python train.py --model="sound classifier" --dataset="acted Russian speech (Dusha)" --train_examples=26041 --gain_aug_db=6 --noise_aug=0.002 --n_mels=64 --hop_length=320 --input="log_mel" --spec_augment=true --win_length=512 --targets=["emotion"] --num_classes=4 --arch="mlp_mixer" --norm="rmsnorm" --norm_position="pre" --activation="gelu_tanh" --mlp_ratio=3 --layer_scale_init=0.1 --parallel_block=false --inner_norm=false --moe="soft" --num_experts=16 --moe_every=2 --expert_mlp_ratio=1 --slots_per_expert=2 --shared_expert=true --patch_size=[16, 8] --layers=12 --width=160 --loss="cross_entropy" --residual_init="scaled_by_depth" --optimizer="muon" --muon_scale="match_rms_adamw" --lr=0.0075 --momentum=0.95 --nesterov=true --orthogonalizer="newton_schulz_5" --adamw_lr_other_params=0.0022 --grad_clip=0.5 --ema_decay=0.999 --sam_rho=0.05 --steps=7200 --batch_size=384 --epochs=106.2 --lr_schedule="cosine_restarts" --final_lr_fraction=0.1 --warmup_steps=210 --weight_decay=0.02 --adamw_weight_decay_other_params=0.05
Rows from block 5 of a small sound classifier, named by matrix and row number. Rows with one number within an expert belong to one neuron, the router's apart. Each number is 128 + 32 x the weight over its row's rms, rounded and kept within 0 to 255. All counts start at 0.
After each expert's rows are labels from the 100 clips, of 14848, where the router gives the expert most weight on average: "responds to" is what is common among them. Only what is clearly more common there than usual is listed. The data: acted Russian speech (Dusha).
# router: slot weights (model.blocks.5.mlp.router.weight, 32x160, trained with AdamW), inputs 80-159
# up: expert up (model.blocks.5.mlp.up, 16x160x160), inputs 80-159
# down: expert down (model.blocks.5.mlp.down, 16x160x160, transposed), outputs 80-159

# expert 9
router.18 [165 152 129  86 130 141 195 168 147 124 125 150 109 104 156  78 127 145 145 180 158 218 144  61 134 122 162 116 160 113 167 111 135 160 124 130 120 128 147  80 117 127 124 102 104 139 178 131 104 177 130 145 149  93 154 154 149 160  40 143 119 187 103 144 189 102 137 129 152 154 182 104 154 146 144 182 111 143 128 117]
router.19 [105 166  98  73 123 140 134  89 136 114 125 158 102  82 125 120 128  83 118 146 136 117 136  84 100 145 167 108 113 153 110 148 152 134 136 112 101 102  89  50 138 140 153 128 145 106 113  69 113 164  64  96 155  80 104 176 136  88  97 176  69 141 131  97 146 104 144  99 165 134  95 111 141 140 119  86  68  69 120 174]
up.18 [107 194 109  87 125  80 138  38 109 101  95  96  67  99 197 117 107 131 136  97 119 153 124 101 144 170 127  97 152 115 162 168 110 126  91  66  90 124 162 133 132 191  48 164 125 115 184 111 116  91 151 177 182 125  73 125 112 101  80 150 117  72 179 154  92  88  97 116 140  88 140 107 123 139 152 160 119 116 146  70]
down.18 [140 140  84 127 123 130 111 161 106 152  95 181 154 106 144 170 144 134  96 128  82 139 130 187  97 131  71 135 129 134 101 130 149 155 130  94 119 133 128  73 118 229 104 104 139  97 151 109 101 130 206 170  94 235 127 139 151 164 112 157 128 110 158 135  96 151 177  62 103 128 127  82 147 162 100 135 135 149 200 117]
up.19 [ 76 108 119  95 124 116 135 119 156 143 129 197 150 128  93 106 128 120 158 111 160 110 134 145 169  93 169  64 122 148 142 201 121 100 130 114 125 145  75 133 138 163 120  72 109 145 142 102 195  96 124 104 119 156 139 170 156  88  61 122 107 138 182 105 111 190 132  84  91 202 118 105 155  94 140 104 189 154 111 159]
down.19 [117 155  96 126 208  93 122 175 156 146 138 140 117  73 123 103 137 106 117 141 115 106 138 145 163 104 163 101 145 146 140 140 101  90 164 141 185 127 126 161 172 108 124 146 137 117 120 144 145  78 175 168 119 131 101 125 108 111 113 133 175 155 158  97 161  88 106 147 147 103  85 129  74 131 151 186  98 104 116 113]
up.20 [116 147 159 147 168 122 111 132 194 121 118  92 104 172  76  63 149 131  94  95 122 111 130 171 132 117 191  85 101 132  92 106 108 130  95 132 140 119 124 115 116 122 131 122 175 123 217 168 156  85  91 119 158 119  80 106 117  95 163 116 187  96 147 125 142 147 138 142 110 176 165  98 154 152 168 134 193 104 142  93]
down.20 [ 54 103  98 149 143 115  91  88 158 161 116  74  64 111 135 129 105  48  78 140 106 181  53 132  91 105 157 114 101 177 174 106 114 170 176 112 172  92  73 103 152 130 168 144 118 101 111 132 130 130 131  97  98 113 126 130 121 129 130 163  79 163 138 133 170 111 133 140  98 143 169 131 140 134 147 149  73  94 185 111]
up.21 [110 133 110  75 145 138 159 142  64 155 148 141 130 146 164  96 128 133  94 116 169 149 138 105  94 124 134 115  98 170  94 121 108 108 155  85 165  77  73  92  76 125 171 195  61  56 161 104 109 168 100 132 139 130 128 129 134  59 146 138 178 146 121 141 213 175 137 115  63 166 141 140 162 155  85 127 153 164 112 116]
down.21 [150 147 104 148 139  95 194  87 170 137  91 137 117 162  82 113 105  93  85 139 111 120  97 155  86 165 116 188 162 151  88 140 109 119 174 103 181 100 162 164 114 154 145  88 112 143 169 127 139 128 107 134  70 113 212 153 143  59 152 198 157  87  82  94 134 139  65 114 105 150 136 131 147 131 125 151 145 134 136 130]
up.22 [126 147 121 145 158  97 117  99 164 128  84  86 141 153 117 103 125  87 152  97  91 129 155 186 193 130 121 171 183 114  74  76 106 168 119  78 116  90 104 117 176 109 111 122 192 138  60 177 159 142 181 185 138  89  98 134 142 159 153  40  74 146 147 126  93 131 125 110 140 110 145 135 180 112 163 101  68 137  97 154]
down.22 [146  69 115  61 118 109 172 130 129 123  91  94 220 125 167 118 140 112 143 206 114  94  56 116  87 108 170 146 163 158 142 106 125 127 125 115  79 117 127 104 146 113 177  47 110  82 140 167 107 141 117 102 140 166  98 100 123 196 179 154 181 115  74 131 151 120 152 153 159 162 128 122 212 154 150  96 169 140 162 147]
responds to: emotion: angry

# expert 15
router.30 [137 194 113 136 160 180 164 113 148  89 135 178 131 140  92 136 142 175 180 136 217 103 169 166 135 160  79 121 147 135 172 154 147 105 199 164 128 145 147 156 186  41 131 173 180 160 137 160 137 145 128 177 157  62 113 152 149 158 141 108 121 127 131  94 132 107 171 200 138 112 185 136 105 155  96 119  91 151 152 137]
router.31 [ 81  51 107 149  80 142 155 118 164 150 127 129  94 137 118 127 101 144 100 117 119 121 171 155 107  99 147 177 133 110 140 179 117 189 118 132 112 131 182 137 143 134 158 116 150 160 161 132 117 158 168 176 171  66 174 161 107 137  74  82  88 109 101 169 130 149 156 124  76 135 111 154 166 120 108 124 162 134 102 151]
up.18 [196  69 145  77 153 108  93 175  93  73 161 135  78 126 105 126 131 173 126  80 183 122  87 162 154 128 112 135 123 203 112  69 137  95 116  72 119 123 100 149 159 117 172 132 135  76 127  92 144 165 161 127 120 159 118 134 159 147 178  99 101 157 157 152 152  99 159 142 143  85  96 175  86 103 118 144 158  83 159 139]
down.18 [164 133 116 137 148 135  45 148 141 112 110 130 114 148 122 123 101  84  97 213 183  72 164 120 156 106 138 133 124 165 181  97 179 165  77 139 162 101 131 116  88 118 117 158 183 125 211 128  87  93 117 107 180  97 163 141  95 126  64 136 164 155  85 161  93 135 128 179 111 106 106 140 132 151  92 114 120 190  97  67]
up.19 [128 119  92 146 121 144 120 176 158 148  94 157 128 137 109  79 177 145 136 151  64 113  82  79 118 105 108 131 104 134 156  58 143 150  88 132 150 109 138 131 149  48 113 125 135 107 160  72 134 199 110  78 154 131 126 116 127 141 103 175  89 126 198 143 158 108 138 136 133 170 132 110 200  69 120  68  86 101 118 105]
down.19 [135 148 134  88  92 122 144 115  77 153 124 142 140  71 161 158  93 139 152 113 141 131 124 141 125 205 167 108 125  76  75 135  64 102 117  91 163 130 164 135 167 149 143 120 125 150 169 145 139  87 118 153 104  73 142 153 117 112 152 166 123 134 129 179  65 107 142 177 191  97 131 114 196 167 113  73 137 105 199 178]
up.20 [124 112 116 142 129 138 148 105 170 157 170  85 129 121 161 146 120 122  93 185 147 188 110  97 115  74 159 126 101 115 124 118 136 183 145 152  88 145  88  88  93 164  61 123 145 152 116  38 134  97 216 127 143 135 152 121 138  80  55  97 137 110 127 153  97 142 107 186 125 105 152  91 118 123 128  75 115 128 164 114]
down.20 [107 118  53 128 167 134 126 170 181 131  85 138 112 156 141 106  68 154 173 132  78 191 112 207 111 165 102 164  88 168  62 180 133  82 167 120 114 137 169 117  99 138 141 173 167  51 128 183 160 128 140 111 114 166  33 122  63 161 163 152 105 114 104 156 142 178  83 127 137 120 134 137 145 115 153 116  92 120 167 103]
up.21 [105 140 155  62  96  88 123 129 158  94 150 127 156 130 145 113 183 156 149 127 188 148 191 125 136  94 117  54 135 102 125 105  84 123 114 145 130 164 172  98 179 111 167 155  94 170 106 124 117 104 136  86 125  97 160  67 104 162 186 118 102  95 158 110 131 177 124 164 108 145 161 138  52  85 122 116 110 131  95 101]
down.21 [116 102  84 143 157 145 182 154 132 140  86 150 114  99 110 150  94 107 106 152  90 147  98 123 168 124  99  94 162 141 153 204 112 114 124  89 112 147 151 112  77 121 100 156 122 127 147 188 151 123 148 112 184  96 142 130 111 148  95 122 188 192 106 150  54 130 101 130 116 145 164  93 216 119  90 179 120 159 181 121]
up.22 [116 144 116 164 135 148 107 128  91 172 131 132 117 128 164  92 159 103 120 141 121 171  82 177 154 127 109 123 112  31 111 133 141 111  73 120 116 173 104 159  85 116 153 118 105  90 213 109 165  40 134 144 110 180  92 123 112 167 139 114 145  75 116 125 137 183 140 123 114  62  54 124 119 139 112  95 139 121 128 146]
down.22 [106 168  94  95 111 141 141 110 154 130 173 109 151 142 132 124 106  74 172 157 134 134 141 194  99 139 107 111 132 180 136 149  97 126 106 182 173  79 120  66 167 188 106 112 155 151 152 147  91 134 161  88 125 120 162 132 147 129 144 118  91 154 156  85 103 137 184 123 192 118 156 144 166 121 152 100 189 121 109 139]
responds to: emotion: angry

# expert 10
router.20 [114 178 212 146 131 157 104 122  83 127 124 223 139 114 181 135 122 155 131 203 104 113 112 187 118 173 108 128 122 105 129  73 153 137 165 176 129  93 159 158 149  69 133 103 129 122 150 133 104  99 181 136 153  72  99 110 150 141 114 158 138 126 176 177 164 105 177 107 132 173 102 105 136 117 125 103  81 132 179 100]
router.21 [ 97 106 194 167  77 169 121 108 113 142  52 158  69 113 110 103  99 118 117 141 114  92  75 156 118 159 141 148 138  81 125  82 145  71 111 140  55 110 140 130 148  41 165 139 170 104 120 137 120 144 121  80 137  85 161  74 162 135 126 120 110 119 131 150  74 105  74  75 127  87 135  93 107 113 120  64 113  74 102 114]
up.18 [120  91 109 152 112 120 136 136 151  87 158 114  93 142 161 153 123 122 151 121 104 142 163 132 240 120 133 132 166 140 158 121 123 118 106  95 172 129 122 143 118  87 119 200 128 129 154 202 124  78 198 134 186 168 173  71 166 144 123 199  70 153 184  78 107  99 103 134  61 174 145 145  68 200 166 121 105 143  77 156]
down.18 [ 68 116 103 114 131 128 167  86 138 177 108  99 133  90 130  88 191 110 156  82 133 140  95 161 126  76 133 134 167 155 177 141 163 157 114 161 121 107 142 169 158 102 156 125 132 135 158 164 161 121 180 126 127 122 142 117 130 122 138 106 100 170  88 106 169 113 122 109  93  92 107 137 108 164  80 137 106 117 151 108]
up.19 [ 99 161 138  90  99  79 152 139 121 133 172  82 162 115 105 157 123 128 149 113 124  78 126  29 134 137 176 123 166 146 163 198 128 128 149 106 105 121 149 128 119 145 131 123  78  95 127  60 107 160 199  96 148 135 156 107 177 136  85 186 130 114 112 108 119 101 126 148 192 141 146 178 166 168 162 120  89 135  33 168]
down.19 [ 50  84 102 117  93 134 100 118 119 139 152 148 127 142 112 108 115 165  94 116  91 172 104  79 153  60 132 117 126 125 191  68 145 106 129 138 118 142  98 131 106 141 159 112 163 109  97 184 168 152 147 149  97 150 131 149 139 108  17 172 133 152 105 169 147  66 133 110 133 127 139 172 124 114 108 114 128  71 156 175]
up.20 [148 101 139  92  55 140  82 150 149 168 173 107 136 188 187 173 192 149  81 161 164 103 130 113  94 159 149 129 186 187  92 169 130 137  76 113 140 182 131 145  87 172 131  86 134 177 131  79 127 183 135 127  52 105  71 100 100 123 156 181 108 140 137 149  87  81  90 132 135  91 124 190 162 163 140 128 174  98 146 126]
down.20 [129  86 146 175 157  96 194 135 135  87 111 105 207 147 116 175 167 130 135 157 106  83 103 122 118 130 110 104 149 102 123 114  81 128 158 159 111  74 114 164 108 126 161 114 107 131 183 150 109 165 123 127 165 173 139 176 100 139  91 104 115  73  50 156 123 105 113  83  58 167 152 128  86  94 160 109 100 137 186 144]
up.21 [ 95 111 123 134 107 114  78  92 121 171 154  64 148 122 106 126  86 138  93 123 157 134 125 152 138 164 121 200 107  99  96 149  50 124 173 108 101 147  68 109 126 152  77 145 137 152  90 104 113 123 159  90 127 200 123 161 164 150 160 130  68 166 176 143 139 121 180 149 149 201 137  97 139  80 128 136 130 150 104 147]
down.21 [138 161  92 121 110 140 145 101 138 125 128  93  90 119 175 176 126 126  65  96 137 117 227 153 138 160 184 146  99 103  86  74 174 150 182  97 125 168  93  82 171 125 149  61  77 109 128 145 135 104 164 139 108 131 115 210  47 103 141 173 131 193  92 130  99 136  78 101 146 166 179  89 167 121  83 149 127  95 129 132]
up.22 [ 96  62  89 143 128 108 121 139 139 150 199 154 115 126 127 135 151  69  94 136 126 123 143 135 148 141 115 113 107 128 176 140 110  98 184 113 179  95  71 153 145 171 142 122 155 154 119 115 168 130 134  88  97 131 177 215 108 157 194  90 161 125  70 146 135  69 158 132 182 152 151 158 143 125 190 180 151  42 117  60]
down.22 [122 106 101 159 181  35 122  94 119 137 117 110 148 139 126 145 181 153  85 157  65 163 105 129 150 120 172 167  98 150 181 119 122 108 146  87  92 142 129 143 115  81 154 133  96 142 104 156 125 156 147 133 220 190 120 144 137 120  65  92 143 166 167 140 128  76 132 176 172 162 109 129  85 123  59 147 124  79  91  89]
responds to: emotion: angry

# expert 4
router.8 [ 69 102 133 136  65  90 126 126 142 146 154 112 166 136 116 165 127  96 153 152 114 159 150 108 156 125  36 126 151  69 151 145 135  95 157 197 134  72 129  78  86 130 149 142 163 127 106 140 119  97 171 106 149 124  86 112 105 148 193 119 101 146 108 132 130 112 140  85  62 131 116 146 108 126 146 162 118 149 120 115]
router.9 [124 205 168 156 143 143 174 130 181 180  99 166 106 116 169 135 133 141 165 158 150 193 125  89 135 155 153 145 154 154 122 106 132 125 154 131 118 145 138 142 158  89 138 115 112 108 130 150 135 198  52 110 172 102 161 163 155 122 112 147 209 169 118 170 116  85 186 117 116 126 113 147 167 148  94  91 148 123 133 117]
up.0 [134 112 141 101  82 129 182 103  97 122 135 201 133 145 104  43 118  50 135 126 110 140 105 173 161 157 176 100 161 168 176 140 156 144 167 106 108  73  90 153 185 133 136 120 103 136 179 140  61 160 142  89 138 144  97 146 132 117 116  76  66 131  99 134 169 179 147 115 164 121 101  85  80  97 160 116 120 181 101 142]
down.0 [100  86 158 120 134 120 105 166 160 159 147  87  94 119 154  69 110  75  37 169 117 107 138  93 113  90  92 142 119 156 154 173 164 165 114 135 111 128 189 160 114 121 116  96 126 180 130 111 132  70  97 127  98 165 147 142 134 136  72 145 123 145 162 127 120 175  85 125  84 162 137 136 141  77  98  53 143  76 131 199]
up.1 [172 175 140  86  95 134 155 104 103 167 107 152 151  81 167 122 143  85 143  86 162 199 116 142  88 154 149 146 113 174 133 143 146 104 119 142 124 140  85  97  99 195 137  91 133 142 141  73 122 145 199  88 135  86 137 116 157  95 120 198 127 110 122 133 116 111 130  68 122 144 118 140 195 135 142 120 133 127 159 132]
down.1 [ 96 130  71 148 130 134  90  79  86 108 149  89  88 118 100 106  91 137 137 140  63 121 113 118  87  66 107 173 106 160 124  61 151 147 146 104  76 134  81 148 167 118 152 177  91  66 111 149 170  72 102 121 132 108 114 159 103 141 127 173 154 146 115 161  96 101 175 146 167 231 134 135  82 124  70 138 136 118 171 112]
up.2 [121 149 161 101 119 123 129 117 113 119 148  81 132 171 110 114 138  76  96  60 136 149 109 108 105 135 134 160 175 135 169 134 156 138 174 140 102 157  65 190  71 119 127 132 120 105 128 137 121 153 215 207 125 181 172 134  76 141 106 144 113 159 142 153 136 164 101  97 125  93 102  39 113 157 125 157 109 183 107 147]
down.2 [112 122 149 129 122 152 141 157 149  96 172 159 151 107  87 175 154 125 114 145 124  84 109 118 108  86 162  92 100  93  97 142 142 149 105  55 177 116 108 149  92  61 114 159 145 117  95 143  98 103  74 140 124 113 150  87 117 162 114 125 116 152  84 148  95 122  91  64  82  55 130 106  63 140 140 105 161 151 121 173]
up.3 [179 154 126 127 153 102  77 146 113 137  71 180 115 110 203 166 102 128 183 172 137 121 184  89 139 127 110 168  67 119 126 120  99 176 159 107 107 138  79  38  95 172 105 191 135 166  87 153 128 110 134 151  97 109  86 149 122 174 111 175 133 146  81 112 111 126 107 137 137 138 136 131 128 133 111 177 121  85 181 168]
down.3 [106 138 125 158 147 143 125 121 117  70  74 121  86 172  82  81 104 170 170 134  66  93 144 148 157 164 100  76  60 134 117 107 142  71 127 111 106 127 137 123 167 129 131 141 153  64 114 142 120 149 134 132 156  94 134 104 134 139 153 109  93  94 153 134 151 147 176 146 159 138 125 140 147 156  82 116 156 138 186  84]
up.4 [172  87 138 101  83 100 110 121 110 155 129 139  96 133 155 128 119 136 169 136 113 205  99 130 123  68 138  93 148 127  89  99 130  88 149 101 167 126 131 126 169 136 118 102 133 117 181 114 111 131 163 138 143 204 137 161 125 119 150 146 178 105 140 175 172 155 134 164 161 171 157 120 155 141 143  85  80 159 147 118]
down.4 [ 93 175 102 144  86 177 169  81  78 126 138 117 144 125  50 127 135 188  74 115 167  90 169 168 185 130  50 120  84 120 160  51 172  93 135 147  71 134 119 187 106 123 119 160 136 132 132 121 154 102 121 157 167 150 167 126 140 138 149 163 120 149  96  55 105 121  58 183 128  81 176 135  80 185 126 127 157 134  87 169]
responds to: emotion: angry

# expert 1
router.2 [ 96 200 124 160 112 131  90  67 147 140 143 149 103  72 139  99 106 115  79 146 158 169 148 141 180 143  67  54 144 101 173 157 147 129  90 144  86 103 110 106 130 126 127 139  86 177  97 105 107 109 137 145 145  73 159  85 110  95  84 168 165 179 136  81  94 118 220 154 133  95 118 140 107 130 114 154 119 148 123 109]
router.3 [133  95 160 175 141  85  71  79 129 137 122 105 131 108 170 164 127  92 187 154 100 150 120 178 176 176 143 134 132  92  94 133 112 111  76 108 116  71 157 191  97 104 169 141 123  90 168 141 116 193  97 141 116 124 119 158 127 123  87 138 137 103 143 185 141 138 226 127 109  97 102 156 129 163 161 123 106 144 150 155]
up.18 [ 77 129 150  76 156 177  76 156 113 101  97 104 166 174  95 135 145 182 113  84 177 167  85  94 124 142 145  97 129 149 122  82 135 122 111 138 187 146  58 103 167 199 118 129  83 128 217 142 191 126 137 138 139 130 119 156 133 107  78 133 146 129 117 152 157  91 118 126 119 115 164 122 131 104 121  92 134  31 162 131]
down.18 [135 142 233 120 102 128 137 129 150 101 143 163  85 140 169  80  71  89 132  56  96 141 176 113 173 125 106 151 156 124  94 132 139  62 135 119 122 106 151 157 212  53 151 121  96 153  90 138 165 132 160 138 112 177 128 129  70 100 156  81 157 135 128 131 120 129 153 153 129 149 142  80  98  91 153 175  93 165  72 112]
up.19 [128 155 102  92 142  94 141 144 102 124 123 139 149  71 136  90 123  78 182 181 101 141 146  94 130 121 145  89 114 150 142 120 173 102 127 161 119 159 151 147 116  97 120 110 136 194  53 131 152 133  64  93 136 128 135 115 102 164  73  98 121 131  89 119 108 122 138 121 149 189 116 139 147 153 127 185  82 198 127  75]
down.19 [141  79  83 152 100 115 153 131 118 115 150 105 164 147 162 203 129 152  65 131  73 180  78 111 163  86 111 100 156 131 144 117 132 124  81 110  97 155  54  87  82 166 119 136 146 204 154  90 114  95 157 113  99 136  93 151 108  97 158 126 169 114 104  62  72 162 126 137 103 157 119 155  92 146 181 126 129 161 193 106]
up.20 [120 105 131 120 111 148 106 102 123  98  90 140  88 115  91 100 103 136 125 142 138  69 179 107 117 145 145 133  90 160 132 136  73 147 176  79 108  97 112 147 103 187 127 114  80  77 208 134  74  75 105 131 144 125  80 143 146 136 110 154 114 145 153 163 120 103 111 140 165 144 152 134 129 134  99 112 114 105 136  64]
down.20 [134 147 159  68  98 140 198 117 166  98 115 113 155 141 124 148 175  99 153 119 178  81  92 143 153 203 168 110 180 117 137 182 151  98 143  89 123  96 145  85 104 126  83  86 152  84  94 123 184 166 129 129 162 182 144 143 109 119 156  93 151 140 125  96 150 103 151 151 116 161 114 104 161 119 129 169 117 178  82  97]
up.21 [109 116 168 123 147 198 138 111 115 148 100 139 177 145  94  92 173  70  98  89 185  82 142 155 137 157  86  92  72 144 181 113 159 107 140 153 115 160 101 144 179 131 146  62 118  99 113  93 170 146 138  43 131 109  95 152  80 193  81 121 162 115  93 109 124 134 160 143 133 123 143 138 193 107 183 177  54 159 144 134]
down.21 [103  54  54 132 155 119 131 107 112  74 103 119 195 156 169 135  96 156  71 128 129 144 143  98  87 200 126 143  87 134 153 179 128 185  93 196 115 135 119 119  90 107 123 129 102 117  82 119 103  83 116 153 102 155  79 103 126 115 157  97 189 174 158 105 124 126 171 125  81 140 195 112 162 140 140 166 122 156 127 140]
up.22 [ 99 112 160 129 131 147 145 110 137 114 133  89 134 179 115  62 100 137 158 148 163 143  76  99 130  81 133 121 133 183 168 108 132 121 165 144 158 120 165 172 115 142 115 119 132 114 145 124 106 160  93  96 121  46 149 192 108 132 111 117  78 127 102 196 144 155 123 131 121  59 149 117 134 152 176 107 149 209  93 159]
down.22 [122  79 132 173  97  77 121  91 114 160 126 121 148 124  93 166  78 204 179  82 103 125 154 158 116 101 114 125 131 133 158 140 113 150 126 120 132 107  71 114 109  49 136 149 184 148 151  97 109 179 139 122 183  62 179 150 104  93 118 106 139 131 172 135  96 102 155  85  57 129 140 134 111 119 148 102 138 160 108  98]
responds to: emotion: positive

# expert 2
router.4 [117 215 170 112 146  97 167  66 114 139  43 186 171 147 116 171 100 141 132 133 118 126 111 144 142 151  86 115 163 129  99 109 153 134 165 133 130 142 139 129 168 111 122 153 101  92 157 110 120 162 113 151 145 149 151 150 109 143 138 131 133 130 104 100 130 121 211 120 116 117 103 150 165 126  63  90  79 133 115 141]
router.5 [102 109 141 147 112 127 104 158 186  78  93 149 128 104 100  77 165 131 144  93 116 125  52 126 140 108 192 138  92  94 130 115 102 151 168 116 175 146 151 115 138  37  83  86 193  72 175 124 157  87 135 126 127 166 151 167 169 153  75 174 106 124 110 183 153 151 119 109  81 108 107 138 109 121 129 140 158 126 113 132]
up.0 [141 115 143 152 113 131 128 104 118 124 192 172 114 124 180 125 150 203 110 146 157 121 152 134 112 132 127 140 128 100 133 124 143 167 127 104 111 138 131 158  56 142 120 154 106 128  97  82  92 144 125 107  80 106 208  72 133 133 168 158 174 134 102 139 144  83  96 110 180 166  49 147 170 112 132 152 104 144 128  90]
down.0 [117 124 149 199  76 102 115 130 172 127 158 121  63  58 136 147 155 184 161 113 129 149  80  80 142 139 118 205 125  91  79  83 150 128 109 190 123 189 128  99 127  84 136  89 129 113 146 132 146  88  98 181 109 156 183 131 126 145  96 156 119  72 122 146 106 172 157 140 153 167 164 141 168  62 100  92 110 138 133  68]
up.1 [204 127 130 133  82  68  92 105 114 126 145  75 209 183 161  81 110  93 108  94 141 136 103 144 124 123  55 112 156  79  92 141 178 131 161 133 121 147 145  83 126 108 158 108 133 107 129  97 195 154 104 109 112 115 103 183  82 125  89 136  75 101 109 116 102  74 127 153 121 116 124 115 122 102 104 105 123 172 162 167]
down.1 [162 112 194 113  81 122 128  70 121 105 171 124 120  99  69 135  84 125 189 113  99 144 117 151 139 123 133  45 115 156 143 143 133  97  80  96 162 103 153 116 154 147 138 121 183 105  92  74  76 117 156 119 114  66 137  79 163 152 117 157 139 108  82 143 119  89 105 161 154 112 145 155 131 125 180 107 168 126  60 115]
up.2 [ 95 103 128 158 105 136 128 158 119 105  82 160 148 175 140 182 162 173 155 129 123 134 150  88 138 126 154 124 103 146 207 132 180  97 150 146 102 179 107  79 194  93  68 177 137 112  66 151 118 196 107 124 118 147 131 152  89  86  91 137 163 133  86  56 129 166 139 139 102 133 173 112 102 106 122 154 127 132 156 126]
down.2 [124 158 119 135 106 156  82 126 150 147 142 152  83  89 113 128 119 156  88 141 122 138 143 116  52  83 125  99 128 127 185 141 114 148 122  92 139 138 113 128 147 155 168 133 150 125 137 170 107  81 141 151 117  91 161 180 128 143 120  94 159 167 142 102 140 102 112 173 207 187 126 110 139 112 132 116 191  97 154  94]
up.3 [143 154 190 146 153 148 135 172 111 159 124  92 116 179  85  98 130  98  90 115 142  93  99 129 140 183 113 140 168  98 178 175  92 155 172 156 146 115 132 154 123  87 150  58 162 205 140  85 114 154 103  93 174  93 177 124  85 117 147 163 141 170 117 113 128  94 157 163 108 121 107  71 104 149 171 180  90 178 103 154]
down.3 [114 117 162  92 103 147 121  48 102 106  99 159  75 100 128  86 105 106 133  89 192  88 145 104 169 131 111  69 166  93 151 124 127 146 129 128 134 163 154 121 160 137 162 157 142 215 124 164 169 167 110 170  83 123 119 181 194 101  96 128 153 130 139 147 159 188 117  81 166 178 226 143 116  98 125 101 122 165  98 100]
up.4 [198  61  99 158 159 118 141 103 123 128 118 168  79 132 190 125 136 109 137 113 129 106 123 108 166  88 144 192 127 114 117 104 160 120 166 125 117 150 123  98 144 177  87 125  75  88 169 117  90  89 121 126 137  63  83 159  77  88 139 132  93 106 115 166 141 124 160 110 180 128 141 140 159 142 146 131 115 220 102 158]
down.4 [156  66  94 130 177 163 160 144 192 163  95 135 124 106 135 166 180 141  92 150 124 175 131 125 113 129 116 113  72 110 168 141 140 122  81 123  76  80 137 154 169  70 137 143 136 143 114 134  83  96 132 161 130 156 131 109 124 175 183  97 176 135  97 118 126 123 149 179 114  92  89 158 157 169 121 144 114  55  69  99]
responds to: emotion: angry